{
  "crop_scale_min": 0.5,
  "encoder_stem": "single",
  "encoder_avg_pool_shortcut": false,
  "fusion": "cross_attention",
  "fusion_encoder_width": 256,
  "fusion_encoder_layers": 8,
  "fusion_encoder_norm_position": "pre",
  "fusion_encoder_qk_norm": true,
  "fusion_encoder_inner_norm": false,
  "residual_init": "none",
  "beta2": 0.99,
  "lr_schedule": "cosine",
  "weight_decay": 0.1
}
Rows from block 2 of the image encoder of a small model that answers yes/no questions on an image's attributes, named by matrix and row number. Rows with one number belong to one channel. Each number is 128 + 24 x the weight over its row's rms, rounded and kept within 0 to 255. All counts start at 0. After the name is the row's rms in percent of the matrix's.
After each channel's rows are labels from the 100 images, of 14976, where the channel reaches its highest value: "patch colour" is the nearest of a few named colours to the mean colour under the peak. Only what is clearly more common there than usual is listed. The data: photos of plants and fungi (iNaturalist). In brackets: how many of the 100, against the usual share in percent.
# convs0: first 3x3 conv (encoder.blocks.2.convs.0.weight, 64x64x3x3, each kernel summed), inputs 0-63
# convs1: second 3x3 conv (encoder.blocks.2.convs.1.weight, 64x64x3x3, transposed, each kernel summed), outputs 0-63

convs0.45 120 [147  91 120 137 188 137 101 117 109 140  82 104 111 110  91  90 142 152  99 132 122 136 110 102 166  83 166 111  85 142  93 139  92 119 151 120 129 123 126 157 112 127 116 140 136 175 155 125 108 132 109 120 122 118 112 159 149 158 141 106 165 131 112 108]
convs1.45 103 [158 124  97 146  99 133 144 149 135  93 103 124  79  94 120 131 154 133 135 124 136  87  93 109  82 125 122 103 113 124 112 130 107 136 116 129 124 135 101  63  91 135 139 100 120  89 106 180 142 127  96  97 133 117  84 123 118 104 142 153 110 139 151 151]
patch colour: yellow (36 vs 0.9)

convs0.8 082 [145 118 123 106 168 127 112 123 136 121 122  98 108 126 116 109  93 151 107 101 107 162 140 131 116 145 153 145 115  62 138  98 113  98 155 106 122  91 137 140 108 123 106  93 152 162  87  96  88 142  98 118 113 112 103 135 130  97 150 120 125  66 116 103]
convs1.8 096 [172 111 100 130 105 111 122 153 124 100 118 128 125 119 111 159 103 141 118 117 124  76  86 146 116 117 103 155 138 125 138 119  99 122  93 108 126 123 110 144  69 163 125  99 111 124 119 119 117  90 126  87 103 136 111 117 118  58 147 174 138 105 137 156]
patch colour: purple (25 vs 0.1)

convs0.33 133 [114 110 106 120 134 129 105 136 105 141 131 115  74 114  76  92 133 133  92 130 135 118 102 114 140 119 101 105 102  90 110 111 107 120 133  84 127 125 152 123 128  94 116 112 117  93 114 139 121 114  45 127 106  82  90 117 119 106 113  85 136 120 125 141]
convs1.33 107 [105 162 161 144 134 108 143  98 162 123 174 147 164 152 172 161 113 140 114 152 108 121 174 141 118 130 132 147 156 170 120 134 139 134 131 153 161 133 137 175  82 103 134 115 128 136 157 131 167 148 158 163 144 161 125 118 145  98  94 134 115 156 118 131]
patch colour: brown (61 vs 34.6)

convs0.36 135 [ 93 123 127  97 135 105  98 118 115 119 148 119 135  88  94 113 114 119 112 130 133 126 137 133 107 121 120 133 126 115 151 106 153  84 156  99  93 140 132 152 100 115 118 133 107 103 125  76 126 113  75  91  84  88 100 108 128 139 124  55 130 144  98 126]
convs1.36 070 [102 154 120 153 103 133 132 147 161 101 115  90 141 123 151 106 105 185 141 116  92 106 130 111 113 114 151 144 141 113 184 143 139  91 134 170 153  66 141 139 114 165 145 144  98 101 158 109 155  96 133 131 141 125 148  97 158 138 122 132 130 147 121 133]
patch colour: orange (46 vs 0.4)

convs0.1 112 [169 112 126  92 171 140  97 119 118 189 100 133 122 147 100 108  96 144 102 111 170 165 128  85 135 112 160 117 113  95 112 136 126 118 119  95 152 107 132 125 111 150 121 142 144 142 118 111 130 131 119 133 101 123 118 186 128 149 150 136 137  92 108  76]
convs1.1 112 [167 122 114 127 126 128 152 160 134 103 125 132 127 127 128 138 121 123 119  99 155  78  95 124  85 114  95 125 126 114 121 122  93 160 105 158 125 115 130  95  72 141 143  97 104  88 102 120 127  95  78  95 147 114 105 123 113  98 144 144 109  96 167 164]
patch colour: purple (55 vs 0.1)

convs0.3 097 [107 123 133  87 135 108 132 116 137  81 120 119 125 106 117 118  88  92 125 133  76 105 101 119 139 125 141 151 156 155 132 119 126 127 193 109  68 106 120 147 120 111 135  95 133  91 126  78 126 123 133 136 124 129 109  96 146 148 134  90  82 109 104 109]
convs1.3 084 [111 125 133 161  91 169 101 127 108 110 104  95 112 130 109 124 145 184 141 116 117 111 130 127 113 137 113 140  98  88 135 176 137 113 113 169 190 125 104 121 139 160 140 146 124  99 138 141  96 108 108 162 113 100 131 105 162 163  98 103 160 118 136 137]
patch colour: yellow (61 vs 0.9)

convs0.62 092 [116 101 110 116 156 130  99 149 114 146 107 103  74  88 107  98 107 143  80 137 155 149 120 100 157  91 120 103  98 107  92 124 105 128 155  93 127 125 131 127 127  95 122 114 120 109 125 135 124  94  57 145 132 100 120 133 117 110 139  82 115 152 139 116]
convs1.62 128 [ 95 156 148 148 131 117 145 145 158 153 125 163 168 136 151 141 159 149 130 167 158 137 160 127 134 121 140 151 142 163 119 130 164 146 118 161 134 157 129 120  67  98 144 163 142 149 165 161 166 156 149 133 147 163 100 136 141 148 112 141 120 170 110 138]
patch colour: purple (30 vs 0.1)

convs0.46 128 [ 64 133 109 153  74 122 133 109 127  82 138 105 104  93 135 125 144 129 120 102 115 107 111 149  83 121 106 137 123 127 145 158 119 135 111 124 122 112 120 110 130 166 142 132 124 125 105 112 140 118 112 150 149 131 162  60 118 136  58 109  95 111 119 119]
convs1.46 102 [146  88 153 143 156 125 129 180 152 153 108 193 152 147 144 155 118 125 179 174 130 174 126 102 157 134 124 120 146 110 158 132 120 113 148 139 124 137 140 131 156 113 126 158 130 110 138 137 130 152 145 132 114 112 144 170 137 131 160 119 159 105 172 163]
patch colour: green (27 vs 6.9)

convs0.19 107 [160 110 124 110 184 114 101 131 120 155 115  99 118 139  97 107 124 164 123 110 120 152 116 109 118 120 164 123  93  78 120 112 125  93 113 109 146  83 134 126 102 135 105 130 147 152  95  90  78 141 130 116 107 104 106 151 142 108 140 127 147  73 128  90]
convs1.19 106 [187 116 126 111 103 106 144 159 105 108 100 146 117  91 106 153  93 113 100 106 163  82  92 117  79 135 118 123 117 133 136 128  99 152  92 120  96 128 138 146 121 158 131 116  92 107 155 127 132  83  88 109 130 142 104 127 130  96 144 143 118 106 158 146]
patch colour: purple (26 vs 0.1)

convs0.57 128 [111 104 109 130 132 115 110 124 107 136 137 109  76  87  78 106 111 121  81 116 119 127  83 122 128 119 131 113 108  89 120 122  94 120 150 112 121  98 140 130 125 121 123 111  99 124 100 128 120  86  44 113 123 106 108 106 133 119 117  72 140 126 118 148]
convs1.57 123 [ 73 145 175 150 132  98 154 132 165 127 139 172 172 132 172 157 136 146 155 156 111 112 158 147 112 117 117 145 152 160 143 131 150 141 111 155 148 135 127 130  89  91 153 146 124 118 154 138 170 149 152 150 156 164 133 102 147 131 106 138 118 152 126 110]
patch colour: black (39 vs 6.3)

convs0.18 124 [ 94 115 113 108 103 106  97 138 118 113 160 113  90  71  88 129 116 112 103 129 101 125 127 149 103 116 131 121 115  92 149 114 125 105 141  98  75 137 159 106 125 137  94 121 106 117 111 111 125  94  71 108 110 100 113  90 129 124 107  84 114 146 114 153]
convs1.18 079 [ 87 136 145 106 140 117 130  96 170 113 127 130 179 134 151 135 122 148 166 120  84 131 124 120  96 110 146 150 139 130 144 118 140  89 118 131 149 107 114 163 112 118 115 146 100  95 190  96 155 125 157 114  95 146 163  88 159 137  88 127 145 146 134 110]
patch colour: brown (61 vs 34.6); black (32 vs 6.3)

convs0.48 091 [ 88 129 123 104 132 102 130  76 149  92 117  96 139  91 124 132 102 108 115 115 109 126  97 140 129 147 121 132 117 159 147 148 119 118 156 119  82 113 142 157 127 148 100 153 104 135 118  81 125  66 124 158 121 113 155  83 151 146  87 110  92 144 118 113]
convs1.48 081 [ 66 107 133 166  84 163 117 166 151 127 115 128 120 120 143 110 153 154 197 116 110 116 144 139 130 151 106 131  93 130 131 146 137 106 131 129 153 112 106 111 140 114 127 143 114  87 147 153 110 113 130  74 126 105 155 108 135 156  95 106 171 132 132 111]
patch colour: yellow (42 vs 0.9); red (31 vs 0.1)